Rows from block 0 of the decoder, named by matrix and row number. Rows with one number belong to one channel. Each number is 200 + 20 x the weight over its row's rms, rounded and kept within 0 to 999. All counts start at 0. After the name is the row's rms in percent of the matrix's.
# convs0: first 3x3 conv (decoder.mid.0.convs.0.weight, 128x128x3x3), inputs 112-119, a 3x3 kernel for each
# convs1: second 3x3 conv (decoder.mid.0.convs.1.weight, 128x128x3x3, transposed), outputs 112-119, a 3x3 kernel for each
convs0.30,110,192,199,241,213,196,213,209,242,223,166,202,197,223,191,224,212,214,212,188,230,168,223,221,187,207,196,203,242,161,155,193,214,219,179,200,221,169,203,203,209,188,200,208,210,189,211,183,238,195,206,177,212,170,178,207,219,211,183,185,205,196,201,195,168,189,197,222,187,184,204,185,235
convs0.31,093,168,199,179,214,225,199,186,200,183,231,228,220,171,218,189,221,213,192,197,186,209,192,190,222,178,207,195,198,187,211,191,230,209,209,198,177,188,236,183,204,197,197,235,178,185,189,200,162,212,157,183,211,164,181,207,191,184,222,200,206,197,232,209,218,223,194,181,188,159,191,213,190
convs0.32,123,213,212,214,213,209,167,203,213,212,180,194,195,175,202,203,205,204,188,195,207,215,175,198,174,205,202,185,204,208,211,213,203,175,215,207,180,190,201,195,199,177,198,227,210,231,203,188,170,205,194,188,192,194,181,188,192,196,200,208,208,219,203,205,197,230,228,221,198,205,204,185,199
convs0.33,086,196,180,221,210,229,188,205,216,170,189,231,181,185,193,198,157,229,163,212,229,197,184,238,183,195,171,175,201,193,180,199,225,193,151,222,204,204,198,179,224,199,195,205,201,204,158,192,187,195,204,190,200,220,139,213,202,201,182,198,194,193,207,201,207,187,192,199,195,225,189,206,222
convs0.34,089,186,235,220,203,194,199,167,197,209,187,198,188,197,215,183,215,195,197,221,227,233,205,216,189,200,229,244,175,241,224,191,152,237,217,187,234,226,205,201,202,184,200,211,215,191,190,244,168,201,205,254,162,184,182,160,223,203,174,196,208,217,181,185,211,175,211,195,199,194,227,201,218
convs0.35,100,220,218,214,195,202,197,210,206,196,216,200,182,204,184,225,206,239,211,196,188,191,210,191,203,162,196,201,182,162,200,201,199,187,191,234,189,216,226,198,210,205,213,227,190,192,152,213,228,169,183,220,200,227,226,215,201,218,200,194,170,186,202,228,209,163,192,191,168,197,182,207,211
convs0.36,090,228,213,169,201,220,186,184,192,187,210,188,185,203,220,228,207,171,190,213,165,219,192,192,186,194,181,205,186,198,251,223,193,194,180,167,166,222,167,195,225,212,227,174,193,194,235,194,241,186,228,226,201,226,180,211,206,208,181,198,210,208,208,184,179,202,203,213,178,200,198,229,197
convs0.37,096,191,199,211,188,230,164,177,184,162,231,244,201,212,199,143,199,186,201,203,195,198,142,196,208,200,204,188,180,227,198,177,201,213,188,182,228,177,185,193,209,196,180,173,170,213,191,213,227,197,199,196,222,218,244,202,201,206,216,175,191,204,191,188,201,190,218,184,202,181,202,166,192
convs0.38,089,247,200,202,183,221,223,182,184,176,186,217,179,215,210,168,174,209,214,207,214,211,197,202,195,154,218,196,222,221,177,226,213,168,226,237,200,186,180,179,215,210,230,179,184,213,198,191,254,223,179,225,191,210,212,194,190,197,176,161,200,233,225,199,205,230,186,215,209,216,212,221,191
convs0.39,087,180,202,187,213,187,187,194,184,233,246,208,194,186,198,188,206,197,207,205,205,206,193,174,218,180,185,182,229,194,195,156,195,274,193,170,200,180,177,214,191,191,198,207,212,185,228,198,164,195,173,198,193,204,196,206,242,222,222,159,205,181,213,215,178,215,177,209,162,204,219,175,179
convs0.40,105,261,226,229,205,191,198,205,216,193,228,207,231,202,199,189,205,177,181,194,200,217,186,201,195,195,221,203,171,185,231,246,197,187,221,221,194,189,204,224,221,199,193,193,202,197,183,184,181,202,207,213,177,167,216,223,215,207,196,235,212,181,203,187,208,183,220,183,196,212,236,181,199
convs0.41,089,212,223,215,215,216,200,201,218,148,258,218,187,186,194,187,222,195,192,178,177,199,173,173,184,166,159,190,186,176,203,213,195,212,185,212,194,191,179,198,223,196,188,232,212,187,193,214,230,165,209,173,200,193,204,181,213,208,189,174,211,210,192,208,210,210,220,244,205,203,189,162,201
convs0.42,086,236,187,253,146,191,207,202,207,206,188,171,198,176,180,180,213,196,220,184,214,209,209,222,218,204,187,157,189,202,182,218,202,235,194,211,181,197,210,210,222,210,192,188,188,155,199,192,187,189,173,206,226,188,238,225,190,216,216,190,200,194,189,208,191,187,200,196,221,186,186,168,211
convs0.43,093,177,199,225,201,193,229,179,199,199,202,216,216,195,233,225,198,216,234,183,191,209,202,212,206,201,212,193,190,204,191,199,212,185,148,199,184,202,230,174,218,194,149,214,212,175,182,216,180,195,218,185,199,201,154,197,222,190,203,237,190,173,206,177,236,224,171,219,192,206,196,209,211
convs0.44,247,198,185,164,181,172,192,197,177,189,165,167,186,181,187,192,185,193,200,151,201,212,153,189,184,159,162,179,203,207,217,196,199,205,186,182,189,213,215,199,214,212,202,212,197,214,161,211,212,182,198,204,186,199,204,174,177,202,164,178,190,170,173,184,172,191,195,174,194,199,182,184,194
convs0.45,108,179,209,183,196,216,236,186,166,205,220,198,213,202,196,192,191,198,233,231,212,179,209,217,203,210,203,222,208,229,225,233,240,203,206,231,180,231,202,183,210,197,198,223,221,230,224,240,204,211,201,197,154,218,219,199,180,178,210,172,203,209,205,217,217,198,220,192,212,182,208,177,173
convs0.46,093,204,207,184,150,223,195,171,146,163,217,208,229,203,208,207,244,223,202,183,206,214,213,190,211,213,188,184,201,179,138,182,183,228,215,190,199,215,211,178,209,194,190,213,228,191,219,149,173,244,188,171,220,208,211,208,218,181,186,195,195,192,209,193,210,215,205,211,205,208,187,208,171
convs0.47,091,169,162,167,176,187,229,231,168,215,156,175,215,226,213,188,206,183,178,213,193,203,210,210,174,237,209,207,218,203,218,236,192,181,185,241,208,206,208,207,200,210,160,202,215,206,195,197,191,170,195,203,197,196,204,229,217,208,204,179,202,184,169,215,232,210,171,191,189,220,221,171,245
convs0.48,082,174,204,172,193,214,191,203,218,214,199,226,169,187,206,208,209,215,219,229,195,197,174,225,181,209,195,171,171,220,187,190,225,213,185,179,247,224,226,177,186,178,187,188,227,197,190,228,178,208,208,251,202,184,220,219,189,231,202,214,170,201,182,236,202,179,173,217,186,222,224,187,200
convs0.49,080,192,212,227,195,166,191,225,197,216,222,192,164,227,213,206,216,199,229,219,205,198,204,193,188,194,161,179,197,225,204,181,158,180,176,186,205,219,212,183,187,210,231,225,140,180,219,243,195,214,186,200,160,195,178,196,231,167,209,188,200,181,180,215,190,210,195,201,196,206,175,242,174
convs0.50,090,224,211,191,233,232,161,200,219,209,188,213,206,189,214,218,205,210,196,198,210,177,236,205,226,175,176,222,180,206,218,226,194,205,214,188,190,221,232,199,205,192,208,237,208,176,240,191,189,245,206,214,171,167,207,230,209,178,214,194,191,215,190,218,169,219,174,177,211,204,215,190,191
convs0.51,088,192,190,206,178,188,175,195,184,178,199,181,182,218,215,161,231,192,236,220,212,209,244,221,241,213,172,170,177,179,241,232,209,186,211,180,193,180,192,194,161,215,204,195,176,189,231,198,192,191,187,189,235,221,230,192,211,232,190,195,216,185,189,242,193,198,182,196,197,188,211,199,163
convs0.52,091,241,218,245,159,179,181,160,179,237,175,199,215,175,211,192,219,225,185,208,187,180,195,203,227,217,212,181,173,197,167,193,195,228,216,193,195,201,184,188,205,158,204,179,236,191,236,228,203,187,176,204,203,209,186,199,231,204,214,213,194,187,225,185,211,210,198,207,154,203,174,206,171
convs0.53,119,190,228,201,202,214,183,231,204,201,205,206,220,217,217,182,222,230,183,181,215,199,217,206,235,174,228,163,197,186,203,172,175,186,211,216,235,213,171,174,214,199,206,207,194,203,180,174,184,172,185,194,144,197,188,174,210,172,205,215,207,215,191,234,168,185,202,217,197,207,197,190,173
convs0.54,096,237,230,182,230,224,187,171,168,162,171,178,190,187,222,243,213,217,210,232,190,211,191,189,199,201,198,186,205,170,238,231,194,187,216,169,225,180,199,207,210,223,175,180,206,212,178,201,235,193,220,232,245,234,217,202,207,209,202,200,204,176,216,204,192,191,205,171,205,233,208,207,193
convs0.55,099,186,193,185,203,216,180,215,223,202,193,201,227,190,188,199,231,213,212,206,228,227,209,192,195,222,246,212,224,222,239,199,184,236,178,170,236,217,195,193,215,202,210,225,227,190,186,220,232,196,241,203,151,183,186,196,223,168,198,232,195,197,214,219,206,202,210,181,180,213,217,197,187
convs0.56,079,197,207,168,240,203,185,200,198,183,212,212,201,225,232,199,223,170,166,211,214,214,218,187,193,196,236,203,197,233,208,219,209,191,207,202,209,174,204,254,207,215,204,196,208,193,195,184,185,170,185,162,177,213,219,240,183,235,234,179,181,218,214,199,176,208,213,232,184,205,204,221,193
convs0.57,092,176,167,227,218,245,208,179,210,130,196,221,191,193,218,213,205,205,189,195,215,189,181,212,189,188,195,230,216,180,183,202,221,240,140,199,170,199,221,173,203,204,161,193,190,182,234,203,203,183,219,196,207,233,177,204,173,203,206,199,244,237,214,219,195,196,191,190,187,182,184,230,192
convs0.58,085,210,153,222,175,210,197,229,154,205,221,177,200,197,216,202,221,168,183,175,242,201,220,205,214,193,215,170,180,188,230,155,242,242,183,223,184,208,194,219,198,194,224,194,216,215,207,230,212,158,183,194,228,236,204,196,207,179,194,205,189,199,193,180,218,215,213,212,250,198,212,186,189
convs0.59,095,184,204,188,170,227,203,161,162,186,205,175,181,165,205,193,168,189,182,186,220,191,196,192,190,211,205,198,203,180,202,190,228,190,195,211,213,215,194,186,194,193,205,207,174,199,216,181,186,219,191,165,184,236,205,205,176,220,195,210,214,186,197,168,226,226,203,179,181,222,194,193,236
convs0.60,086,217,174,214,243,181,197,178,186,202,209,190,197,204,204,193,196,225,191,224,191,195,210,195,239,221,222,216,174,201,237,189,205,213,150,163,235,203,189,217,221,208,175,184,225,173,216,218,192,183,210,182,210,216,209,163,218,190,218,231,223,198,217,215,185,191,217,209,176,183,208,221,210
convs0.61,094,217,186,202,172,209,191,205,187,200,205,210,220,189,195,204,194,193,181,208,171,235,205,213,194,226,205,199,224,177,178,201,224,238,180,181,229,176,213,195,191,205,213,174,188,181,185,185,204,233,190,167,206,189,209,197,185,167,178,231,220,203,194,233,168,206,206,196,167,211,221,168,238
convs0.62,093,196,203,195,218,189,203,205,181,187,195,190,197,209,198,204,201,183,192,186,154,209,210,213,215,179,234,183,187,193,184,214,184,127,242,222,223,186,201,232,228,183,207,200,229,181,206,214,206,196,169,211,212,194,179,212,196,234,182,212,168,193,199,175,179,196,193,227,195,209,182,201,183
convs0.63,085,171,211,182,189,199,216,166,182,193,198,203,189,208,182,217,209,183,181,201,189,175,196,212,192,190,212,224,187,223,177,223,198,195,203,214,228,184,230,216,198,189,188,224,182,197,193,184,188,241,202,246,233,226,194,228,216,173,184,230,220,214,228,237,205,190,206,206,191,191,200,206,165
convs0.64,085,212,215,218,208,219,173,223,210,197,203,216,190,240,181,189,217,215,168,182,213,175,217,167,250,169,204,174,187,171,154,185,212,213,216,206,161,188,202,156,219,187,197,197,187,175,170,203,201,201,173,200,188,204,252,215,197,194,201,190,188,186,190,172,188,177,212,203,215,210,171,206,197
convs0.65,087,227,207,175,194,179,180,187,206,192,206,160,190,191,234,240,195,191,194,190,186,189,179,178,197,152,208,197,167,204,200,194,177,182,195,167,195,211,226,192,203,191,204,220,192,181,207,195,206,185,169,212,206,204,223,179,222,187,192,188,224,211,193,200,255,220,190,213,206,245,195,187,187
convs0.66,096,194,187,218,160,182,222,205,149,237,192,210,202,177,195,218,193,182,207,209,181,188,223,207,170,189,250,205,186,211,178,213,220,183,216,213,204,202,220,212,190,195,217,182,173,213,219,198,177,169,201,207,221,178,190,180,194,179,208,206,206,216,225,178,226,177,216,221,207,175,227,174,191
convs0.67,086,148,190,211,239,196,168,190,171,202,215,209,209,227,174,204,202,216,206,223,189,202,169,186,171,219,171,198,228,188,199,215,175,193,167,215,192,198,169,196,202,206,196,198,203,204,204,215,219,217,213,216,213,185,192,184,191,235,194,165,189,197,235,193,205,205,204,183,229,199,223,197,185
convs0.68,088,216,181,260,183,214,202,172,163,185,200,200,196,194,192,198,194,207,180,211,225,203,204,196,204,194,198,163,204,249,241,205,194,172,177,179,213,186,204,181,217,189,181,214,205,189,199,184,189,206,197,173,217,178,177,193,204,199,190,187,219,215,223,209,188,164,208,198,196,189,198,179,190
convs0.69,095,210,207,209,185,166,193,216,193,208,202,210,184,223,200,212,172,197,195,198,186,211,189,218,191,210,191,200,181,206,231,177,175,210,196,212,238,210,180,194,193,179,188,163,233,225,208,198,205,211,204,207,211,213,207,166,189,188,184,206,191,216,219,168,183,209,193,218,204,199,212,186,216
convs0.70,098,215,184,189,166,167,202,194,155,188,198,215,155,203,204,238,201,215,171,186,179,214,205,189,201,194,172,203,171,200,215,208,192,224,142,201,202,210,184,208,200,184,200,193,171,196,189,199,214,182,198,263,182,218,148,182,188,212,241,197,212,199,191,183,190,209,191,172,222,186,212,215,233
convs0.71,086,157,183,217,183,165,224,206,202,178,180,149,176,191,201,186,182,189,199,230,182,201,203,208,201,184,190,190,186,184,164,218,205,196,187,190,186,195,223,182,197,197,210,187,243,238,203,195,217,190,215,184,201,172,200,204,203,177,176,194,215,211,195,195,193,188,211,197,196,200,178,204,205
convs0.72,104,206,193,240,200,179,170,228,190,235,190,210,203,175,216,223,198,200,210,215,201,180,223,224,195,171,216,175,205,182,221,188,195,218,190,210,227,201,202,149,192,173,247,193,161,205,198,186,231,229,184,184,169,204,191,178,196,195,205,190,211,170,194,192,188,209,181,198,212,198,206,198,195
convs0.73,085,186,226,219,230,178,230,213,232,223,162,194,217,190,223,206,180,222,233,187,183,198,232,185,152,220,188,194,200,178,263,188,212,225,208,207,193,174,236,202,214,252,205,230,178,203,201,200,152,180,207,231,195,197,220,204,207,203,236,199,200,200,198,188,183,204,197,210,207,197,204,218,234
convs0.74,094,223,219,214,201,205,203,190,176,228,218,207,194,229,167,174,193,212,177,233,192,166,194,191,213,230,200,230,188,123,177,222,220,201,195,211,202,181,208,204,175,201,173,214,207,195,197,194,205,189,167,206,205,220,224,180,184,209,195,204,166,200,199,201,211,199,197,152,208,188,188,198,179
convs0.75,085,187,202,205,202,197,182,222,207,191,210,189,213,217,223,198,179,188,219,210,190,182,201,179,236,194,199,228,175,198,194,174,181,222,176,218,158,199,217,179,164,200,191,217,174,207,207,227,181,188,156,201,195,195,214,205,202,211,194,237,184,177,191,181,213,218,198,207,233,223,176,188,192
convs0.76,095,200,221,219,183,212,189,187,239,199,209,197,192,184,219,190,173,183,200,167,223,223,216,206,196,212,180,213,175,204,213,246,188,173,141,214,229,138,202,222,197,194,223,198,225,209,189,194,196,170,192,188,145,225,199,176,185,152,212,217,225,214,218,207,187,225,145,164,215,210,201,210,198
convs1.30,119,214,226,166,205,210,199,234,240,200,201,201,205,200,215,211,196,184,228,207,206,217,214,185,202,166,158,198,198,199,255,212,201,226,216,175,156,208,188,167,235,217,208,222,220,215,200,215,208,196,177,199,197,183,178,210,205,202,189,158,197,211,173,219,206,173,165,232,175,172,191,221,208
convs1.31,096,221,196,222,201,223,202,186,196,147,194,202,224,200,233,174,230,218,183,216,239,235,204,187,184,170,190,198,166,225,201,198,206,194,193,243,168,206,176,216,216,214,247,192,205,197,213,167,170,187,201,189,216,201,223,212,198,203,202,181,204,177,208,193,222,235,234,182,197,245,169,194,184
convs1.32,121,220,184,221,204,178,182,165,172,150,219,193,184,180,198,225,182,188,212,191,196,190,224,190,194,226,238,199,208,177,187,194,184,195,204,199,231,188,193,228,210,193,207,233,228,221,208,200,194,229,183,234,188,188,191,179,179,188,226,187,207,198,200,241,233,185,219,187,180,201,190,182,140
convs1.33,095,224,207,220,212,224,166,193,199,204,220,212,190,189,184,205,190,175,171,213,255,196,193,181,197,209,187,204,166,246,208,197,203,201,225,214,209,229,188,222,206,226,213,207,197,193,196,183,177,197,184,165,212,210,192,209,197,175,178,170,209,176,199,194,215,194,175,180,171,225,208,208,207
convs1.34,089,202,213,215,182,197,198,217,217,188,192,196,219,177,183,182,221,197,218,199,225,208,198,217,193,183,183,185,165,212,184,190,199,250,206,217,215,211,178,241,177,215,192,202,216,195,191,220,188,228,251,170,181,238,187,194,201,156,167,178,194,202,172,214,222,207,209,172,230,188,217,200,188
convs1.35,114,192,228,241,197,224,196,183,212,223,182,214,175,195,247,225,181,215,227,191,197,175,215,200,208,219,193,172,201,189,163,179,225,174,223,174,153,184,220,177,233,225,199,160,203,181,175,226,193,210,210,188,200,214,254,171,177,166,179,206,185,204,212,219,204,206,186,215,217,179,205,233,195
convs1.36,100,197,207,234,223,243,257,182,186,188,201,187,195,157,212,221,166,211,191,220,198,198,203,166,188,191,212,184,177,215,201,180,159,144,170,188,175,185,212,195,208,214,219,213,234,237,212,195,199,179,227,174,176,190,235,219,203,191,207,212,212,223,201,199,195,206,217,214,186,175,180,218,204
convs1.37,107,185,234,202,164,199,227,186,192,243,173,220,225,206,213,197,202,204,208,199,237,258,197,223,190,188,179,187,218,168,204,225,212,185,194,195,187,233,220,186,222,213,170,210,187,196,199,167,181,184,182,173,212,207,219,176,187,164,191,173,184,216,160,211,197,170,202,199,179,210,198,197,213
convs1.38,095,184,231,187,201,200,209,177,186,207,157,215,203,176,216,142,164,186,165,181,201,200,234,202,228,194,208,191,221,215,190,235,203,211,201,218,199,225,185,207,210,201,162,229,229,209,196,205,189,181,231,199,198,182,189,198,187,195,189,184,166,202,222,141,202,203,204,189,169,186,206,232,184
convs1.39,094,202,188,187,202,184,217,220,192,179,209,198,203,198,173,174,204,198,187,199,210,170,205,202,202,186,208,206,172,164,165,212,203,200,211,186,214,186,178,215,231,189,193,224,183,211,210,185,203,203,205,170,172,213,215,212,211,208,227,214,216,173,230,184,235,219,201,179,182,195,174,173,212
convs1.40,120,192,184,186,190,219,228,190,205,207,219,197,222,207,197,200,194,174,219,229,185,216,193,158,215,176,193,216,245,193,214,191,187,197,213,188,198,184,192,195,206,197,222,194,201,183,202,182,196,217,196,209,201,199,215,207,221,189,241,224,191,215,209,183,198,209,176,185,209,178,209,205,183
convs1.41,095,221,212,205,209,203,256,194,244,198,194,199,217,192,202,234,189,192,205,196,181,221,178,203,214,197,201,220,238,201,198,195,184,214,215,202,180,188,192,229,195,199,205,198,193,183,209,198,215,207,185,167,181,200,204,191,183,195,240,196,215,173,192,221,212,191,168,202,180,211,200,203,169
convs1.42,091,211,136,210,186,179,182,209,200,194,187,177,194,188,179,177,214,199,193,198,179,216,196,208,217,190,218,167,242,230,179,191,212,186,177,191,185,224,221,193,203,199,210,218,212,206,226,171,187,167,208,225,205,193,192,197,175,194,202,166,203,196,200,195,193,212,196,195,187,211,203,222,191
convs1.43,099,194,181,208,193,200,189,252,216,196,201,200,172,233,202,170,212,210,184,186,225,188,191,191,219,138,179,248,164,211,189,217,220,216,250,230,228,218,199,202,197,190,210,201,238,224,237,208,195,180,179,215,213,174,216,188,201,212,220,217,199,152,208,183,207,190,180,247,177,237,245,195,177
convs1.44,092,195,190,203,186,199,207,211,181,199,234,195,189,210,231,201,200,198,193,188,153,203,205,217,179,221,210,182,200,213,215,187,195,173,183,189,184,223,204,200,175,175,209,225,215,226,196,204,201,235,190,211,228,186,221,211,174,239,221,210,194,174,184,209,183,206,216,198,193,218,187,186,226
convs1.45,111,169,213,175,206,193,207,201,180,215,204,220,214,214,181,160,259,210,187,183,206,196,206,187,195,214,187,201,204,242,194,201,191,187,211,222,214,213,201,194,186,198,194,210,205,202,171,219,201,209,199,226,240,208,201,189,190,192,191,225,213,199,187,218,202,204,256,216,218,207,228,199,213
convs1.46,109,243,201,245,203,221,194,222,217,166,214,236,201,177,210,169,198,197,225,199,190,195,227,197,211,206,237,237,170,192,209,167,152,167,199,166,197,214,173,223,210,200,196,185,199,217,201,184,207,230,178,198,181,222,173,200,190,203,180,214,194,208,215,229,239,165,193,190,166,191,142,205,191
convs1.47,094,150,187,208,208,172,214,202,155,206,277,224,222,216,198,181,214,179,202,246,197,160,170,173,182,209,186,231,218,215,140,206,238,194,221,217,196,222,191,150,228,228,225,210,220,216,200,247,197,196,220,202,204,226,220,230,220,219,194,221,186,220,193,184,255,233,171,212,172,197,237,195,175
convs1.48,091,197,205,209,181,202,178,243,217,193,242,193,173,220,178,198,213,171,221,185,196,182,181,192,176,161,201,204,189,181,217,184,188,192,183,214,237,205,188,209,204,214,225,191,170,165,186,198,179,189,156,213,191,178,241,209,216,226,172,202,182,175,201,203,211,174,196,196,233,205,161,182,225
convs1.49,087,198,216,182,224,154,174,204,229,197,221,232,212,207,154,187,215,201,221,219,206,184,239,220,213,202,216,197,197,173,222,207,164,212,190,208,194,231,221,197,190,183,231,214,189,180,174,226,198,246,214,177,195,212,191,196,189,179,220,172,229,195,221,204,199,182,214,208,194,235,220,179,144
convs1.50,106,172,194,220,226,194,193,204,211,210,191,216,203,180,195,153,197,215,197,187,208,201,205,169,202,187,175,180,174,220,214,218,202,246,199,202,216,174,184,220,185,229,214,191,214,188,199,215,236,199,185,161,189,192,193,210,238,171,212,220,205,195,194,186,237,207,181,191,196,193,196,206,184
convs1.51,087,181,216,191,212,200,202,194,190,206,206,184,223,231,181,194,219,206,211,220,182,160,203,215,179,227,196,205,199,208,181,208,184,220,174,191,227,212,197,221,187,197,165,211,209,199,205,218,220,166,196,178,158,181,226,221,173,185,165,200,189,211,196,217,191,231,223,218,198,235,173,196,243
convs1.52,096,180,191,219,215,193,175,211,165,182,182,206,165,206,185,211,218,204,230,190,165,181,194,261,261,222,217,195,203,156,179,217,189,190,195,223,216,210,218,207,229,193,211,193,212,211,214,187,240,198,181,197,211,208,213,198,223,215,243,167,178,211,240,211,206,216,183,219,188,216,195,213,200
convs1.53,113,229,223,242,159,175,164,183,205,200,206,219,136,224,171,191,225,168,225,211,197,159,156,186,193,206,180,194,169,185,210,195,181,213,189,223,210,196,167,218,220,184,217,219,191,204,159,163,217,163,202,189,216,247,188,194,192,191,193,190,152,224,195,197,244,187,206,161,203,196,203,211,215
convs1.54,100,184,228,210,202,200,194,213,194,240,171,188,183,171,184,212,223,183,251,196,170,220,200,173,193,187,191,168,236,209,197,184,143,202,181,156,191,220,233,191,177,223,202,214,191,181,187,185,200,216,207,199,207,242,216,192,183,206,207,210,179,202,221,232,233,203,200,203,179,209,218,201,202
convs1.55,109,192,224,178,196,186,212,224,180,206,233,210,242,169,191,207,232,187,217,218,197,204,194,218,212,191,194,211,150,211,195,243,195,225,218,228,228,199,182,169,186,203,203,213,192,216,203,211,214,197,217,179,208,236,198,147,214,222,176,187,197,219,224,215,199,212,184,194,205,210,219,159,210
convs1.56,090,223,212,190,205,202,168,205,218,229,184,228,189,148,220,221,198,209,194,202,210,196,240,207,207,184,223,242,196,202,191,222,187,199,230,223,216,220,216,210,187,200,242,229,208,192,232,183,186,167,191,202,199,222,216,185,208,203,249,193,201,180,213,239,188,217,214,205,226,184,230,203,201
convs1.57,096,214,189,172,243,213,208,190,236,190,214,177,175,188,208,171,235,200,180,210,200,210,193,169,185,204,192,182,186,232,242,183,190,199,191,205,164,196,221,198,220,213,223,206,188,225,193,190,193,189,235,187,189,205,206,209,193,182,200,183,181,177,227,208,216,166,174,198,199,216,184,226,210
convs1.58,096,194,189,229,175,216,222,216,195,231,193,229,174,164,213,208,182,197,210,173,221,183,215,204,224,200,163,219,224,214,144,179,180,225,206,218,192,201,213,170,206,184,219,186,183,152,232,179,172,172,215,214,177,194,190,177,201,228,188,176,196,183,190,203,174,167,204,197,198,208,213,203,217
convs1.59,104,198,191,213,213,175,179,205,204,184,197,173,255,204,196,183,197,224,190,203,214,258,222,171,194,214,189,184,241,252,166,184,143,151,216,209,214,213,208,210,183,208,182,197,170,208,188,158,190,198,209,187,183,219,185,216,188,187,193,183,174,180,203,212,187,220,213,183,198,173,205,208,177
convs1.60,104,195,220,196,208,196,174,218,218,200,199,207,172,204,188,198,218,218,231,234,188,201,172,195,214,231,191,210,174,186,205,216,215,188,218,176,245,208,200,191,218,195,233,169,176,189,186,186,198,203,174,174,242,202,205,173,254,196,207,207,211,190,204,200,219,219,196,189,231,225,229,199,230
convs1.61,104,181,201,166,209,225,198,193,183,185,219,190,185,206,192,222,227,201,226,210,200,206,165,220,204,164,196,235,156,203,191,185,168,219,188,196,177,176,207,221,181,203,202,210,177,223,214,200,187,177,209,191,224,209,204,182,174,185,212,191,205,189,196,212,218,218,220,208,244,210,220,227,215
convs1.62,100,190,227,221,162,187,203,234,200,213,218,218,159,178,218,167,181,195,213,214,193,188,214,179,173,254,181,185,205,181,230,172,169,209,201,188,242,170,203,182,185,231,224,184,180,217,195,174,194,175,211,166,225,214,191,212,212,191,185,199,143,185,195,195,193,222,220,220,185,193,199,212,192
convs1.63,085,216,199,190,250,197,173,234,182,171,200,175,174,261,222,175,222,195,193,193,198,173,234,222,212,161,212,207,206,216,219,209,193,208,201,180,209,203,206,189,159,213,178,195,180,209,187,229,178,203,177,212,164,205,206,229,225,206,205,183,177,196,201,193,220,215,188,184,213,214,197,225,236
convs1.64,093,174,182,215,173,226,184,173,219,216,195,211,186,229,211,199,210,204,201,195,194,219,150,171,220,182,222,177,180,157,201,213,231,190,201,206,187,215,203,208,151,186,223,209,213,218,204,172,245,186,196,214,223,207,220,203,205,192,210,200,238,189,203,188,217,186,239,230,218,184,186,179,219
convs1.65,093,221,186,235,147,154,169,198,180,186,154,155,192,222,203,166,207,187,194,156,201,213,250,201,194,198,176,188,188,163,169,216,188,237,212,170,211,211,220,213,225,216,183,179,180,210,178,145,195,195,180,219,264,219,166,218,224,212,194,212,182,203,185,209,203,211,179,176,223,201,172,192,190
convs1.66,102,200,157,206,225,169,210,160,161,216,207,230,195,181,157,223,185,190,211,225,185,201,237,188,178,218,172,211,181,197,165,182,181,198,196,203,211,193,195,187,222,220,222,178,185,196,194,189,181,220,246,194,213,229,191,206,189,202,185,177,202,199,208,217,211,219,199,236,193,186,136,180,206
convs1.67,099,228,197,192,249,179,173,208,174,208,197,190,184,190,170,189,199,220,223,208,208,233,175,206,217,169,195,226,184,209,179,206,190,235,254,227,210,188,217,189,218,213,220,206,221,220,194,203,227,183,211,239,155,209,233,195,198,208,202,177,194,162,162,230,214,222,176,195,219,192,224,217,188
convs1.68,094,167,198,202,218,199,227,191,223,220,208,180,200,225,198,180,214,187,223,182,208,175,157,182,188,193,200,186,192,176,213,194,177,200,228,197,203,231,203,203,195,193,179,185,211,190,188,177,199,166,191,199,213,161,186,199,199,199,215,195,194,215,193,202,224,224,201,195,182,194,196,189,175
convs1.69,108,200,215,199,184,192,175,201,196,218,175,177,186,204,235,207,186,230,186,202,197,171,179,204,202,199,191,201,210,175,195,212,191,221,199,166,216,181,196,190,194,197,189,225,189,176,228,203,225,173,190,199,224,167,196,199,219,180,189,161,185,177,183,192,185,178,201,189,212,253,195,204,201
convs1.70,103,199,212,189,216,185,220,222,209,210,215,176,188,217,220,204,182,224,189,197,192,197,197,188,203,211,191,222,188,185,223,207,193,208,161,195,175,210,189,224,187,182,233,195,188,212,181,208,211,196,192,175,156,208,163,199,197,215,178,185,211,193,216,178,204,221,196,161,234,204,198,163,157
convs1.71,094,220,207,173,223,192,195,228,187,188,198,199,211,209,185,204,181,204,197,177,247,185,196,208,179,195,222,202,225,231,169,211,178,154,194,164,210,186,196,148,205,181,228,207,208,198,165,213,207,193,178,232,182,194,161,188,200,209,233,225,209,210,218,180,207,156,191,192,234,205,196,196,192
convs1.72,110,211,171,213,189,202,180,190,174,188,208,216,205,220,213,204,183,226,246,194,228,182,207,188,223,219,164,198,238,191,200,206,208,191,193,201,201,197,224,164,204,228,233,175,193,234,188,202,196,204,211,219,188,192,184,212,200,179,217,187,188,191,170,190,206,157,200,206,231,204,197,205,170
convs1.73,096,213,191,195,214,192,199,188,217,161,214,208,217,203,176,209,223,214,204,219,200,189,199,180,216,171,220,202,208,185,212,185,221,203,186,173,168,191,174,200,223,212,206,207,205,191,238,203,204,200,226,187,189,217,222,173,212,193,195,162,197,188,169,224,202,210,242,212,196,209,206,187,191
convs1.74,106,201,204,211,208,200,170,239,250,201,192,188,221,189,203,199,189,175,230,224,188,194,195,191,232,185,180,230,186,195,235,203,194,216,212,196,195,181,180,179,195,220,173,230,218,183,205,203,239,192,191,196,204,191,186,205,207,215,218,174,186,212,213,181,195,198,194,193,173,186,188,183,188
convs1.75,091,216,210,211,184,200,193,231,216,216,177,222,183,202,176,203,210,202,163,181,207,225,182,184,195,166,223,210,185,165,194,212,224,226,213,225,210,181,211,221,192,224,189,205,180,205,173,232,201,194,207,191,183,217,197,242,207,183,211,192,210,216,211,209,188,229,236,167,224,234,211,212,218
convs1.76,106,192,185,170,176,200,161,198,193,179,207,195,203,204,221,204,215,211,200,187,182,189,163,178,196,179,182,204,202,218,227,172,223,173,207,195,192,189,219,194,213,218,195,222,221,198,215,216,190,177,193,193,179,233,229,193,190,204,216,195,210,197,202,164,190,218,194,199,220,226,206,236,228